config.yaml
dataset: "aerial photos of the United States (SatlasPretrain)"
train_examples: 50862
horizontal_flip: true
activation: "relu"
stem: "single"
avg_pool_shortcut: false
optimizer: "soap"
one_sided: false
Rows from block 3, named by matrix and row number. Rows with one number belong to one channel. Each number is 128 + 24 x the weight over its row's rms, rounded and kept within 0 to 255. All counts start at 0. After the name is the row's rms in percent of the matrix's.
# convs0: first 3x3 conv (model.blocks.3.convs.0.weight, 192x192x3x3), inputs 102-107, a 3x3 kernel for each
# convs1: second 3x3 conv (model.blocks.3.convs.1.weight, 192x192x3x3, transposed), outputs 102-107, a 3x3 kernel for each
convs0.79 097 [113 100 120 107 120 147 156 122 133 178 159 136 173 155 133 142 175 169 100 136 114 114 110 125 133 149 117 158 105 142 143 121 118 156 105 101 157 115  97 172 107  60 127 129 139 120 159 122 132 113 116 180 121 148]
convs0.80 102 [136 135 148  91 119 185 109 137 127 131 132 112 128 134  72 144 114  57 135 191 140 125 153 157 107 123 170 127  88 127 136 126 116 138 140 149 119 159 110 114 125 105 130 130 114  90 128 147 111 146 142 116 118 134]
convs0.81 095 [219 129 126 107 135 157 161 127  90 129 106 121 114 117 113  93 101 124 137 135 137 157 123 117  82 193 124  99 163 151 122 156 103  99 165 154 148 138 150 157 125 104 152 126 132 143 142 110 170 139 125 161 127 125]
convs0.82 092 [142 115 112 125 154 118 167  93 135 127 100 107 134  69 106 117 113 131 164 128 124 182 133 143 127 133 122 124 125  98 108 108 127 124 139 112 124  83  81 156  98 158 169 126 108 128 121 153 155 143 139 173 113 104]
convs0.83 091 [114  96 141 138  94 125 135 130  94 154 133 157 130 137 137 105 116 106 162 137 145 150 163 150 157 115 130 146 164 157 140  74  77 138 117 118 107 125 115 148 119 136 169 183 124 118 144 129 161  97 117  95 105 149]
convs0.84 096 [119 130 115 123 177 164 134 114 135 109 111 102 117 129 108 155 121 174 113 137 159 101 178 142 107  94 123 150  97  98 122 140 112 116 142 129  76 130 106 106 143  85 115  98 146 125 133 124 110 119 141 107 142 137]
convs0.85 101 [122 118 131 121 145 136 176 102 105 114 142 153 131 142 141 169 102  95 129 128 104 100 105 141 137 165 140 145 114  91 142 106 120 181 161 136 159 152 153 108 125 134 145 117 113 160 122 123 104 116 113 124 110 147]
convs0.86 093 [160 122  91 135 110 122 160 129 118 132 130 143 178 113 138 112 142 127 108 142 142 111 138 119 144  88 130 133 109 163  94 159 169 117 102 125 130 130 129 187 144 131 124 131 151 161 101 107 170 126  89 152 158 123]
convs0.87 111 [138  77 141 120 101 133 148 162 122 132 127 129 115 131 153 106 122 144 117 129  99 178 103 112 127 124 116 130  71 122 143 107 111 132 101 166 112 106  81 151 125 110 140 124 104 141 140 111 141 149 107 101 113 105]
convs0.88 102 [132 134 150 130 171 113 174 119  92 136 151 105 121 139 140 154 122 149 155 142 156 129 112  95 102  95 152 163 166 186 150 155 104 152 131  79 141 141 133 111 168 150 141 128 128 131 106 117 137 162  98 144 169 117]
convs0.89 108 [121 149 133 114  90 117 155 131  85 156 123 115  80 122 114 106  79 139 163 149 170 140  92 133 109 141 135 103 136 125 113 166 140 112 124 108 105 171 150 125 118 160 148 105  79 115 153 152 132 153 110 123 107 143]
convs0.90 094 [138 163  80 126 109 143 111 141 132  79 126 109 129  89  92 121 132 116 148 175 137 148 135 136 146 106 166  97 120 144 123 164 147  83  66 123 144 136  85 162 162 158 135 129  80 137 125  72 151 104 127 160 155 127]
convs0.91 104 [160 118 144 109 100 136  75 146 145 129 123 124 122  99 119 122 147  76  87  95 159 125 115 126 140 124 162 139 141  89 179  88 133 104 141 124 147  94 179 115 147 137 126 134 121 121 131  94 122 119 144 138  77 114]
convs0.92 101 [162 120 131 108 134 120 102  98 134 106  75 134 139 133  93 134 125  66 142 123 112 145 139 140 128 121 158 130 146 169 167 176 103 160 144 142 143 147  74 120 130 173  91 151 167 149 122 141 134 143 151 154  89 134]
convs0.93 100 [ 71  98 117 116 122 113 147 129 118 147 118 104  97 115  85 124 139  18 139  86  93 110 114 112 130 130 100 146 101 104 135 140 128 131 119 135 150 143 140 168 196 127 164 148 105  79 156 122 126 156 128 131 139 142]
convs0.94 105 [ 58 183 135 128  83 114 108 141 137 113  99 139 135 128 117 150 114 132  79 133 142 108 138 113 125 121 151  97  93 160 118 104 144  86 183 123 161 115 122 164 134 145 139 133 114 127 132 132 117 154 145 131 127 102]
convs0.95 120 [ 91 122 114 168 110 137 134 121 148 139 130 133 121 146 122 136  79 126 144 114 115 133 135 109 111 169 122  89 147  82 116 133 109 154 122 136  92 108 141 174 149  58 121 129 106 122  81 139 153 137 114  96 149 119]
convs0.96 097 [111  89 136 108 103 125 135 127 117 144 108 116 124  90 113 130 100 113 117 137 132 123 111 113 126 142 134 121 111 147  92  92 130  98  95 131 105 106  90 124 103 103  90 155 143 110 101 131 147 136 127 163 155 146]
convs0.97 093 [112 102 106  98 133 139 154 178 141 116 119  98 134 118 117 153 133 100 135 182 138 120 148 127 164 127 104 126  87 124 136 148 138 101 140 123 129  90  96 128 115 115 156 107 141  68 103  82 115 136 156 109 129 141]
convs0.98 092 [143 161  96 148 157 123  95 138 125 151 112 144 106 107  87 152 151  92 118 109  97 122 140 116 136 131  69 118 134  82 129 127 104 129 115 117 186 133 140 127 158 152 112 144 111  90  98 125 134 111  96 168 124 119]
convs0.99 089 [138  95  95  80 120 159 129 151  84 122 152 122 146 127 114 138 111  85 128 133 119 144 138 105 130 163  87 103  74 125 143  75 114 154 154 130 136 124  90 183 136 110 173 192 112 146 111 121 110  95 114 120 145 119]
convs0.100 095 [151 120 136 115 132  95 139 179 127 127 134 125 147 141 151 116 121 152 129  91 171 119 142 172 106 146 127  97 124 167  90  98 156 114 125 106 134  98 140 118  96 132 139 121 147 137 189 114 124 184 167 142 133 136]
convs0.101 097 [126  91 115 145 138 119 107  96 116 129  88 116 203 101 104 166 120 140 173 102 131 119 110 161 156 123 127 135 157 122 118 140 128 157 138 119 137 114 120 184 151 101  95 143 148 131 114 148 128  98  92 113 115 161]
convs0.102 099 [140 118 108  97  92 138 146 130 110 109 116 126 153 156 105  95 142 108 104  99 153 158 133 108 102 118 105 120 141 110 144 108 134 128 134  99  83 157 143 179 130 121 129 159 174 142 101 128 143  84 157 128 135 119]
convs0.103 096 [ 99 116 100 103 147 105 153 166 129 195 191 136 152 154 151 177 169 130 107 110 111 105 140 122 123 152 110 118 169 146 114 146 121  92 118 148 167 168 125 156 113  84  95  86 118  99  98  88 127 144 135 180 178 140]
convs0.104 112 [122 127 109 148 171 107 124 129 128 126 114 131 133 128 156 114 133 125 157 113 163 115 151 163 106  74 125 125 146 129  63 149 108 117 119 109 106 136 116 157 100 134 107 129  94 130 139 132  97 164 107 132 112 149]
convs0.105 100 [128 160 136 159 135 162 126 129 117 111 105 114 162 114 101 132 161 107 155 164 120 135 135 184  82 160 151 122 118 101 168 138 113 144 153 169 162 158 209 134 118 119 145 108  86 128 133  93 123 157  96 119 112 123]
convs0.106 110 [128 164 149  86 141 148 154 105  86 115  97 139 121 150 100 116 117 141  94 129  92 131  98 110 111 134  92 150 126 147 124  91 139  95 116 131 100 106 116 130 137  90 109 134 123 132 119 120 161 116 124 119 142 139]
convs0.107 092 [ 95 155 119 111 131 122 158 129 144 104 121 114 106 114 117 161 139 119 147 161 162 156 152 134  97 136 133 133 111 141 157 151 171 121 169 108 110 167  86 203 154 140 122 160 203 137 116  97 138 120 114 168  96  95]
convs0.108 106 [162 117 136 135 111 137 113 103 155  95 129 134 129  97 116 155  94 160 152 167 134  79 159 128 155  98 172 135 104 132 124 122 123 135 129 137 115 129  84 121 119 131 125 101 110 133 140 128 127 164 124 119 122 172]
convs0.109 104 [146 153 107 103 151 118 132  95 147 108 111  62 151 150  72 104 160 102 131 112 101 114 161 104 129 160 133 106 133 109 161  97 135  93 106 142 139 118  79 102 136  95 116 133 115 119 152 119 122 112  97 108 119 101]
convs0.110 109 [122  85 145 133 136 131 134 111  93  99 111 123 163 190 125 103 129 108 135 151 147  98  96 120 130 145 162 136 116 145  94 112  99 118 153  94 175 176 148 133 130 154 122 125  97 145 138 137 148 173 140 128 116 151]
convs0.111 105 [134 126 148 116 135  93 126  97 129  82 110 140  86 123 135 123 107 121 119 143 124 109 106  95 109 163  97  91 155 178 114 128 112 137 178  99 162 134 128 133 132 167 132  94  85 132 128 106 132 147 151 143 151 158]
convs0.112 091 [ 99 122 129 188 130 115 149 101 131 129 141 109 160 143 130 143  92 150 121 139 163 142 147 138 156 136 114 148 116 114 145 147  99  90 120 122 134  90 128 148  57  97 117 134 103 152 149 136 123 163 129 122 125 133]
convs0.113 098 [157 105 167 177 132 143 134 127 123  96 102 121 131  77  76 139  93  83 129 154 154 134 144 182 101 111  98 123 135 132 106 101 104 130 103 108 137 193 126 103 141 168 153 166 166 137 160 126 126 134  97  90 168 138]
convs0.114 122 [136 104 142 140 103 107 145 164 123  94 114 169 126 150 166 142 140 131 109 112 134 146 118 124 115 123 101 119 163 177 120 114 131 137 113 108 128 152 127 102 137 131 128 118 123 152 142 151 114 131 159 142 155 156]
convs0.115 100 [124 113 119 155 163 139 126 138 155 113 136 127 113 110  88 155  74  89 118  80  89 143 116  94 111 145 130 119 116 102 113 159 147  89 133 123 138 126  77 164 107 100 103 146 150 122 145 154 144 127 157 131 160 101]
convs0.116 113 [134  77 151 153 205  66 141  88 132 120 116 137 118 139 129 161 127 120 154 123  81 148 113 128 150 156 152 104 126 135 161 106  98 135 139 115 122 117 139 136 124 131  81 116 131 138 127 121 121 152 143 121 124 112]
convs0.117 099 [103 121 113 177 126  77 122 114 123 144 119 108 195 111 100 152 143 136 102 131 124 150 143 142 181 167  83 117 119 165 131 128 132 125 135 134 171 159  70 135 100 155 134 162 167 166 157 132 130 105  97 133 111  77]
convs0.118 102 [155 126 103 139 144 162 144 172 100 140 116 142 139 163 101 148 145  99 165 134 128 149 108 169 116  88 189  75 100 164  70  98 180  87 128 132 127  90 188 137 120 138 103 137 173 103 134 122 131 132 124 109 140 171]
convs0.119 097 [ 99 129 135  79 128 149 118 154 168 139 127 125  68 123 107 136 150  91 118 100 110 116 116 102 124 113  91 165 139 166 159 118 146 126 117 114 145 168 133 116 122  69 128 110  95 134 108 136 147 165 166 166 150  96]
convs0.120 101 [186  88 121  83 103 116 124  61 111 151  91  98 124 144 134 157 134 138 135 131 134 106 134 126 130 107  72 145 138 118 140 141 128 155 139 162 111 127  91 177 119 113  94 157 149 113 121 145 103 136 140  94  94 102]
convs0.121 112 [146 129 135  80 129 139 120 136 130 125  92 132 120 133 137 127 146 105 132 134  97  99 100  99 163 176 180  99 147 157 146 118 110 107 143 139 111 162 107 140  92 128 110  89 120 179 139 115 122 111 109 123 111 116]
convs0.122 098 [154 174 115 128 139 115  49 137 110 104 108  96 125  82 103 114  71 106 106 157 147 135 138  96 149  94 136 166 103 111 142 109 128 158 135  70 167 115 108 142 136  91 133 108  94 138 117 138 106 131 115 105 119 135]
convs0.123 085 [143 155 122 106  86 144 118 121 130 128 173 106 127 158 100 171 174 105 126 165 147 115 138 138 129 124 123 110 154 128 141 159 125 159 103 105 146 177 117 117 102 106  91 123 156 143 130 110 135 112 159 139 125 125]
convs0.124 088 [151 164 141 119 122 131 116 138 127 121  81 118 174 141 142 124  99  87 165 139 108 132 126 109 157 142 126 160 135 134 120 130 114 112 120 116 114 159 135 122  95 100 137 144 130 155 107 130 151 144 114  90 114 105]
convs0.125 110 [134 150 124 114 109 132  89 134 157 124 138 126 123 123 155 143 133 129 120 175 151 121 159 151 124 156 169 122 143 102 132 121 114 125 135 105 115 105 137  79 118 151 126 153 112 150 142 141 146 134  85 153 106 159]
convs0.126 112 [125 150 143 125  85 143  99 121 120 148 151 106 120 152 130 153 104 127 119 158 172 121 113 127 139 125 158 169 146 163 140 140 148  75 108 102  83 109 139 128 151 150  88 121 163 134  91 148 110 144 100 123  96 119]
convs0.127 098 [122 132 113 138 104 131 108 107 106 106 134 149 105 142 149  80 109 115 127 141  84  94 124  60 109 170 143 136  88 142 128 115 137  98 137 143 143 155 144 109 144 158  97 104 107  77 135 128 145 142 130 127 144 118]
convs0.128 104 [208 186 149 128  92 132 134 116 130 156 127 156 147 121 184 151 119 136 130  91 112 108 102 109 153 124 131  96 161 121 123 120 156 144 113 127 117 138 136 132 116 115 124 138 125 137 121 150 119 148 110 116 108 133]
convs0.129 103 [140 153  67 113 181 134 105 174 133 147 102 137 171 133 113 110 172 122 127 157 104  94 129 125 138 104 137 161 110 124 161 111 112 139 130 117 132 113  75 141 198 133  75 144 151 111 116 101 115 128 117 124 145 124]
convs0.130 094 [111 129  51 110 144 107 145 107  79 155 101 123 125 174 143 127  86 146 119 159 112 153 135 118 163 144 102  93 112 124  71 129 126  99 148 113  96 121 100 122 118 152 132 140  95 124 122 127 127 136  95 137 157 180]
convs0.131 086 [ 68 100 128  84 114 148 146 101 124 100 139 137 121 129 104 127 128  79 128  97 138 143 104 145 143 124 161 115 115 105 111 132 153 125 120 125 113 137 109 121  77 110 185 139 121 140 123 149 148 144 140 130 134 106]
convs0.132 098 [132 101 139  89 127  82  80 111 144 134 161 143 134 154 135 146 128 138 120 139 129 112 136 136 131 104 111  97 100 121 116  95 115 103 119 167 114  92 140 144 135  84 122  63 116 121 129 131 133 142 143 111  94 114]
convs0.133 097 [132 136 150 132 115 124 111 105 115 142 127 119 157 103 135 152 173 181 135  96 137  96 108 124 115 102 134 132 138 142 140 191 118 113 115 140 112 134  90 123  93 102 121 122 157 150 148 134 134 101 119 124  78 116]
convs0.134 092 [139 129 126 112 124 128 153 119 124 105 150 120  94 153  96 143 139 105  98 102  86 104 135 135 101 134 131 106 128 136 167  94  95 143 159 142 125 151 111 121 130 147 126 139 153 164 137 153 147 126 124  80  91  77]
convs0.135 109 [111 110 145 137  91 121 127 153  87 117 127 151 140 141 110 109 114 112  68 121 122 122 113 129 158 156 173  95 185 105  77 123 130 115  86 139  99 107 106 118 140  66 155 111 169 114 111 120 157 142  81 134 117 145]
convs0.136 089 [120 125 100 152 125 111 126 116 160 134 176 177 126 107 150  90  76 124  93 111 145 124 138 156 163 125 127 130  87 116 131 144 144 177 176 144 139 138 130 111 119 124 121 164 196  95 138 132  87 120  52 136 121 120]
convs0.137 099 [153 111  91 103 130 152 122 102 115 125  93 126 170 140 162 144  57 119  68  81 110 113 129 147 135 155 124 116 122 118 121 115  87 153 120 168 151 123 145 117  88 128  97 135 163 115 130 132 117 132 117 147 101 113]
convs0.138 109 [133  89 123  87 170 138 134 103 166  85 174 118 142 118 150 138 118 105 139 130 113 109 106 146  65 125 156  89  96 166 150 110 129  91 162 100 128 165 101 161 105 164 129 121 134 119 100 154 116 115 157 157  93 104]
convs0.139 090 [139 151 111 161 139  85 128  95 107 122 122 141 140 129 162 121 107 138  96  99  61  79 128  90 104 102 184 114 127 110 127  78  65  98  95 124 111 118 119 118 100 128 139 138 141 135 149 107 103 132 149  90 131 125]
convs1.79 102 [102 144 157 117 119 119 130 144  91 135  94 125 124 129 145 155 144 144 135 132 176 132 175 184 128 116 105 121 114 136 116 112 144 116 132 155 108  99 110 136 146  99 110 114 116 107 118 166  86 118 138  95 111 146]
convs1.80 102 [181 140 126 123 138 129 138 111 101 139 136 147 159 100 119 122  94 134 124 163 212 125 124 130 127 103 138  95 105  87 105 160 101 100 125 140 103 108 146 102 108  93 145  82 181 153 127  96 134 130 138 147 135  75]
convs1.81 098 [130 156 100 133 160 136  97 132 113 153 116 130 122 148  86 131 106  96 112 135 148  85 124 130 154 137  97 127 151 131 142 138 147 107 114 163 122 128 151  96 114 128 113 110 137 148 156 126 142 133 142 132 162 137]
convs1.82 096 [ 90 133  91 114 163 156 128 131 130 130 140 129 113 141 163 141 105  94 125 112 120 126 138 109 100  88 131 119 113 116 105 112 110 174  92 132 145 121 114 109 147 116 132 143 159 122 140 129 127  77 141 145 141 142]
convs1.83 095 [114  98 119 120 154 162 129 115 134 140 117 141  86 142 128  94  90 103 155 125 117 160 126  94 157 160  79 153 132 108 151 109 114 118 128 117 120 117 145 149 160 143 151 126 117 114 113 121 152 138 139 151 151 100]
convs1.84 103 [132 116 171 140 130 132 155  91 145 100 125 104 132 137 125 106 136 123 129 133 141 105 156 115 181 177 132 134 131 145 125 156 108 105 121  81 126 120 131 118 148  79 155 117 142 121 130 122 108 120 139 136 134 114]
convs1.85 102 [156 132 124 120 108 125 110 188 104 123 135 140 126 130 118 159 137 115 141 132 120 139 111 136 111 125  61 143 106 150 123 153  98 113 154  81 158 122 107 126  77 136 114 149  89 137 135 135 147 144 107 109 116 128]
convs1.86 094 [112 154  99 132 159 141 113 157 152  64 142 107  78 121  81 131 103 118  85 151  89  79 133 114 101 126 164 141 154 129 139 124 145 182 175 101  97 135 121 143  94 104 128 116 112 105 168 164 129 134 170 129 156 121]
convs1.87 110 [170 166 125 131  71 178  95 141 137 109 126  81  96 124 114 129 107 108  83 157 103 105 139 166 159 121 154 107 149 109 103 129 134 134 118 127 135 168 137 113 140 121 114  99 121 151 126 124 111  87 127 126 124 133]
convs1.88 100 [ 89 114 102  98 129 159 162 190 189 142  84 131 122 129  91 139 143 119 149 107 112 113 136 125  58 126 141 112 102 104 119 161 123  38 115 106 144 155 115 103 114 141 149 140 161 103 121 148 126 126 129 118 151 167]
convs1.89 102 [161 113 112  97 130 166 104 147 117  89 142 133 109 155 151 122 125 146 140 157 153 129 109 133 135 148 120 164 144  92 145 111 143 145 134 144 129  92 151 100 164  94 155  92 144 122 138 152 109 110 140 115 119 164]
convs1.90 092 [ 69 114 141 161 138 135 126 124 175 108 112 147 143 106 142 138 123 132  75 110 147 105 153 152 122  93 155 115 139 137 102 113 123 157 139 143  97 155 164 131 109 167 132 149 128 161 136 147 109 122 107 130 124 142]
convs1.91 100 [132 153 130 148 167  74 108 126 109 148 111 136 139 131 109 161 107  92 147 111  88 152 135 101 112 129 108  97 161 112 151 135 132 144  71 120  98 132 120 140 110 107 109  77 125  84 147 125 115  88 131 145 121 102]
convs1.92 094 [134 127 162 103 132 115 149  68 142 129 110 127 142 134 156 119 160 128 139 114 119 121 111 134 134 123 122 101  92 145 124 125 177  93 117 119 124 129 149 100 129 141 208 154 110 100  98 116  98 101 124 151  97 128]
convs1.93 100 [103  89 120 121  99 130 105 130 143 171 128 146 155 177 166 130 155 166 147 121 123 107 175 152 145 132 109 157 126 148 124 129 126 165 132 141 129 122 118 112 141 153 146 150 139 184 172 125 113 105 143 132  79  90]
convs1.94 106 [121 147 142 144 168 108 105  77 125 121 165 150  93 169 178 127 121 116 138 128 110 150 136 103  83 157 115 170  61 121 107 129 130 116 124 141 126 109 125 128  85 110 121 137 119 105 121 133 125 140 137 113 159 152]
convs1.95 105 [ 77 135 132 116 152 115 118 128 142 100 120 136 162 118 145 149 168 114 108 100 111 136 124 127 138 143 138 124 140 105 114 100 133 158 113 136 132  86 113 175 145 144  87 154 154 140 167 171 125 164 112 150 130  98]
convs1.96 099 [160 129 108 114 105  94 122 111 123 106 132 125 137 144 109 120 142  91 162 153 122 138  97 125 153 115 116 150  90 102 139 157 123  62  96 167 145 141 139 160 146 129 123 140 123 146 189 167  92  77 128 186  90 110]
convs1.97 100 [144  91 143 157  93 112 131 147 106 108  98 107 135 133 111 119  98 124 139 130 143 112 108  95 183 127  91 125 124 123 149 128 131 137 153 155 131 133 121 129  90 124 114  96 131 104 130 150 123 134 186 105 114 155]
convs1.98 089 [118  88 143  82 107 153 138 132 161 134 105  99 131 100 105 101 110 105 124 110 121 152 114 153 140  88 141 123 179 180 138 132 140 129 149 145 167 111 160  92 109 131 108 138  79  82 111  83  79 122 120  80 125 174]
convs1.99 093 [138 128 123 147  93 123 173 147 129 144 165 139 145 172 169 162 163 133 167 163 112 157 157  80 125 145 135  98  98 161 142 100 136 133  89 137 174  94 138 147 123 151 117 179 129 128 112 115 152 128 123 102  96 145]
convs1.100 091 [174  65 101 127  90  88 146 153 108 110 164 138 106 132 137 101 114 112 103 119 111 114  92 161 115 137 105 142  75 126 178 126  92 137 136 122  77 143 125 111 126 139 110 111 110 119  77 108 145 121  84 103  60 135]
convs1.101 098 [134 147 126 154 115  99 103 187 130  97 115 138 149 125 118 116 131 147 111 117 133 136 122 180 104 148 169 130 143 171 134  95 123 101 156 145  81 120 125 137 139 104 147 156 136 157 126 126 142 129  91 153 144 144]
convs1.102 098 [ 81 153 152 143 112  88 159  81 149 159 149 117  87  80 118 104 100 109 116 142 116 116 128 108 121 118 140 162 121  99 130 159 141 144  59 126 128 125 135 107 145 142 131 120 174 109 156  78  89 133 134 171 138  88]
convs1.103 102 [125 116 130 125 119 103 115 135 130 140 113 111 119 121 125 130 120 108 125 129 116 163 169 136 135 142 127 117 132 135 147 165 141 129 124 168 146 115 166 111 115 112  72  72 102 170 117 142 123 109 120 126 124 111]
convs1.104 104 [142 127 108 122 146 148 108 143  97 129 115 106 128 144 127 141 208 150  92 118 131 140 123 114 125 175 159 140 132 137 144 137 143 116 152 170 138 108 129 134 133  70  90 111 163 158 129  99 110 151 137 124 106  75]
convs1.105 104 [ 99 131 118 153 150 124 125 106 153 126 156 145 134 132 146 176 160 164 100 120  91 162 171 130 149 130 112 119 107 156 136 127 105 151 151 136 169 121  97 111 130 138  80 106  68 124 146 138 138  91 174 146 132  87]
convs1.106 109 [143 110  80 133 104 139 124  95 167 152 125 170 102  88 128 101 124 126 143  84 123 119 126 123 108 165 141 156 118 117 116  99 121 146 117 108 118 122 119  95 129 174  80 109 137 131 143 120 134 102 111 134 143 151]
convs1.107 096 [132 129  91  99 116 133 126 117 127 146  94 112  92 154 138 126 161 163 120 105  96  93 155 101 109 130 144 135 143 179 125 122 156 118 125 155 127 116 108 120 150 107 141 175 118 122 133 134 154 125 119 134 176 145]
convs1.108 103 [120 133 119 139 115 102 122 143 155 124 166 137 118 119  99 127 103 149  96 126 149 121 147 103  87 112 135 122 134 137  91 137 157 143 165 133 165 168 152  91 130 135 152  99 138 132 129 126 107 138 111 153 135 183]
convs1.109 102 [128 133 112 113 117 102 140 143 122 138 139 150 136 144 147 115  62 121 106  98 138 123 151 150 158 135 138 144 167 144 125 141 107 138 147 137 156  98  97 101 153 106 131 106 148 158 143 111 150 129 129 117 116  91]
convs1.110 107 [155 141 158 148 161  91  95 128 156 119 116 138 118  94 122 140 135 120 152 131 161 140  82 112 164 142 134 128 151 139 182 158 102 148  97 124 144 137 171 127 134 197 171 172 114 124 166 134 111 124  89 149  85 109]
convs1.111 103 [147 134 120 157 138 116 140 106 135 131 121 108 103 134 146 112 144 139 127 121 123  61 110 140  91 180 163 135 122 100 148 145 121 110  64 125 146 149  98 174 112 132 135 128  99 133 143 170 147 167 128 123 188 132]
convs1.112 092 [161  87 133 132  97  89 153  82 100 145 133 143 132  91 114 142  73 105 119 126 124 113 121 136 151 109 104 136 125 154 139 109 123  86 109 107 101  97 155  93 134  93  50 139 127 140 125 163 100 150  88 135 110  86]
convs1.113 106 [103 108 119 111  87 130 103 133 126 120 114 110 140 135 114 197 181 151 155 134 113 159 120 130 129 154 145 153 140 101 112 114 100 180 165 107 145 176 160 145 137 169 152 149 198 123 158 131 123 132 129  88 119 117]
convs1.114 104 [ 76  94 118 103 122 149 136 118 139 144 132 131  85 126  96  74  83 138 117 161  76 126 118 125 161 133  93 168 170 131 155 115 140 116 107 115 112 135 131 168 135 146 137 113 157 106  98  75 138  68 129 147 136 118]
convs1.115 113 [107 173 137 113 128 131 106  58 131 130 136 111 153 133 159 189 132 116  74 161 168  74 131 198 107  94 143 146 110 125 135 149 164 147 131 158 112 124  99 102 119 151 133  95 101 120 131 134 128 102 163 140  83  95]
convs1.116 108 [128 182 110 132 123 142 145 120 131 170 127 110 134 113 144 122 166 136 136 112 109 127 166  83 144 137  89  85 114 129 147 159  87 137 165 143 138 126 148 140 162 141 117 147 115 160 153 139 125 124 114 125 154 122]
convs1.117 100 [111 137 109 131  91  95 105 124 168 119  94 124 147 109 111 139 128 134 136 100  72 122 100 172 131 118 164 107 135 131 121 143 137 111 109 142 143 144  84  68 124 142 121 124 132 122 143 107 118 131  99 135 116 135]
convs1.118 097 [171 159 111 137 169  91 154 191 134 108 120 104 108 117 117  90 144 139 123 139 101 113 138 131 152 144 152 136 137 147 112 140 142 109 117 129 123  96 161 111 146 175 113 125 115 158 191 110 102 135  62 150 138 115]
convs1.119 096 [ 86  90 141 105 134 137 187 103 141 120 155 142 100 113 145 104 108  96 112 108 141 130 121 121 130  99  95 153 118 110  90 119 147 100 116 125 140  89 117 114 143 111 144  92  95 159 120 134 121 153 134 133 125 157]
convs1.120 100 [131 129 116 141 137 116 139 121 125 107 112  97 153 118 124 144 164 118 106 109 142 132 147 107  86 114  77 156 140 147 181 170 141 185 180 153  94 135 157 106 136  98 104 119 150 139 103  94 142 132  71 100 167 163]
convs1.121 109 [109 122 143 116 156 151 137 158 186 100 100 128 102  85 122 152 169 130 147 188 131 108 121 101 142 161  94 122 143 156 128  89  86 135  93 137 130 131 136 137 111 101 160 109 117 104 116 102  92 109  94 160 154  81]
convs1.122 095 [157 130  81 134 129 118 159 120 105 102 126 127 105 123 128 121 132 133 122 163 153 117 150 107 141 125 162 128 100  86 116 136  85 145  93  81 156 134 101 169 179  95 141 106 164 120 128 104 110  87 116 120 155  94]
convs1.123 090 [101 116 108  86 115 136 128 109  84 139 123 145  97 109 120 122 108 121 134 110 168 151 139 152 108 162  97 139 137 102 120 137 150 136 137 139 118 147 122 118 157 106  99 131 120  95 127 102  88 139 143 102  90 126]
convs1.124 091 [121 125 184  79 106 127 110 100 128 149 158 138 158 133 112 108 132 126 146 153 120 172 117 136 145 111 103 117 136 159  99 149 150 111  99 123 146 115 170 108 143  99 121 125 164 110 113 132 101 124 108 126 126  81]
convs1.125 098 [106 110 124 119 102 134 130 104 166 135 164 135 144 145 143 110 143 164 105 113 126 131 124 127 163 130 115 126 123 119  96 127 123 130 104 123 148  95 159 117 133  94 142 171 160  78 138 120 120 149 113  97 159 141]
convs1.126 102 [133 140  96 147  72 139 166 134 153  98 113 119 141 152 126 130 143 101  68  98 176 110  93 126 108  93 132 136  92 146 107 138 120 139 142 154 104 154 130 129 105 145 126 129 125 125 117 116 157 159 130 140 119 114]
convs1.127 101 [ 41 140 148 146 140  82 164 105 139 136 143 195 115 158 135  80 100 119 141 112 117 142 110 104 106 124  92  94 114 161 118 154 132  95 104 116 106 162 136 106 157 147 126 125 117 127 153 122 136 133 115 108 117 149]
convs1.128 101 [156 123 115  90 126 108 119 139  90 156 155 177 122 139 132 140 136 145 116 124 123 138  95 123 163 135 145  98 104 106  89 141 134 140 125 150 110 102  88 106 138 132 135 145 138 136 104 114 153 131 110 166 150 120]
convs1.129 104 [ 88 133 122 141 128 130 129 141 143 170 127 120 131 151 123 158 130 135 134 136 116 161 153 129 151 118 121 119  91 120 125 120 100 169 106 111  94 133 114 151 119 146 135 163  98 160 119  89 178 112 175 146 128 125]
convs1.130 095 [134 172 121 146 106 117 132 100  94 138 109 109 126 110  89 148  92  80 108 123 121 120 119 129 120 133 150 141  98 103 127 153 161 179 133 134 127 102  85 125 144 156 119 100 158 129 151 145  92 119 143  93 143 150]
convs1.131 093 [ 96 142 169 113 132  90 148 136 166 104 136 105 109  98 121  80 107 128 176 153 140 159 154 104 130 114 121 166 111 151  79 139 138 100 156 121 140 154 153 120 129 114 138 123 140 139 127 140 147 140 132 138 131 170]
convs1.132 093 [138  60 132 132 112 148  98  90 111 135 120 136 133 127 127 137 170 163 124 160 135 117 109  76 114 153  88 128 152  90 154 123 115 153 114 124 113 122 117 115  99 108 103 102  94 123 110 105 138 135 194 138 179 161]
convs1.133 095 [129 126  87 109 116 127 147 147 149 147 148 134 138 184 154 131 169 162 140  94 133 109 132 146 138 136 117 122  93 111 162  98 122 123 102 155 115 120 104 155 116 105 149 136 143 165 126 105  67  95 156 100  94 138]
convs1.134 093 [133 142 111 171 122  97  86  81 119 108 118 120 180 131 125 115 150 162 123 108 123 122  92 134  97 111 147 110  85 115 153 133 110 174 172 151 125  95 131 125 122 143 144 149 128  91 141 136 117 160 105 125 145 108]
convs1.135 110 [148  95 145  94 113 158 129 159 122 101 112 123 152 107 139 112 143 146 117 119 130 143  80 150 165 120 108 153 125 124 141 126 125 144 119 135 153 165 166 149 141 119 146 116 141  97 130 134 136  93  91 131 117 113]
convs1.136 095 [ 88 120 136 151 139 123 169 131  83 119 145 174 140 161 143 127 149 162 135 141 109 164 154 140  98 147 118 126 112 165 169 124 115 138 142 111 127  88 157 113 100 151  72 140 115 147 120 128  55 134  99 133  98 122]
convs1.137 094 [162 143 121 151 129 162 134 139 150 156 158 133 113 127 136 111 107 149 160  99 143 142 110 143 180 148 168  86 128 146 152 132 161 188 123 124 108 100 127 116 132 104 108 141 109 127 153  75  73 136 133 148 106 104]
convs1.138 106 [102 157 145 170 141 109 159 116 149 166 119 150 120 141 127  87 109 120 103 143 112 101 132 102  88 111 110 129  93 115 128 125  79  95 156 137 139  89 123 152 178  97 141  79 141  91  99  92 131 153 112 153 121  97]
convs1.139 089 [122 124 166 121 153 128 146 140 120 113 115 146 100 159 138 115 139 153 124  80 110 109 101 119 164 148 127 152 172 149 152 132 109  56 133 169  92 153 117 174 149  89 146 126 135 109 132  91 109 135 120  94 125  95]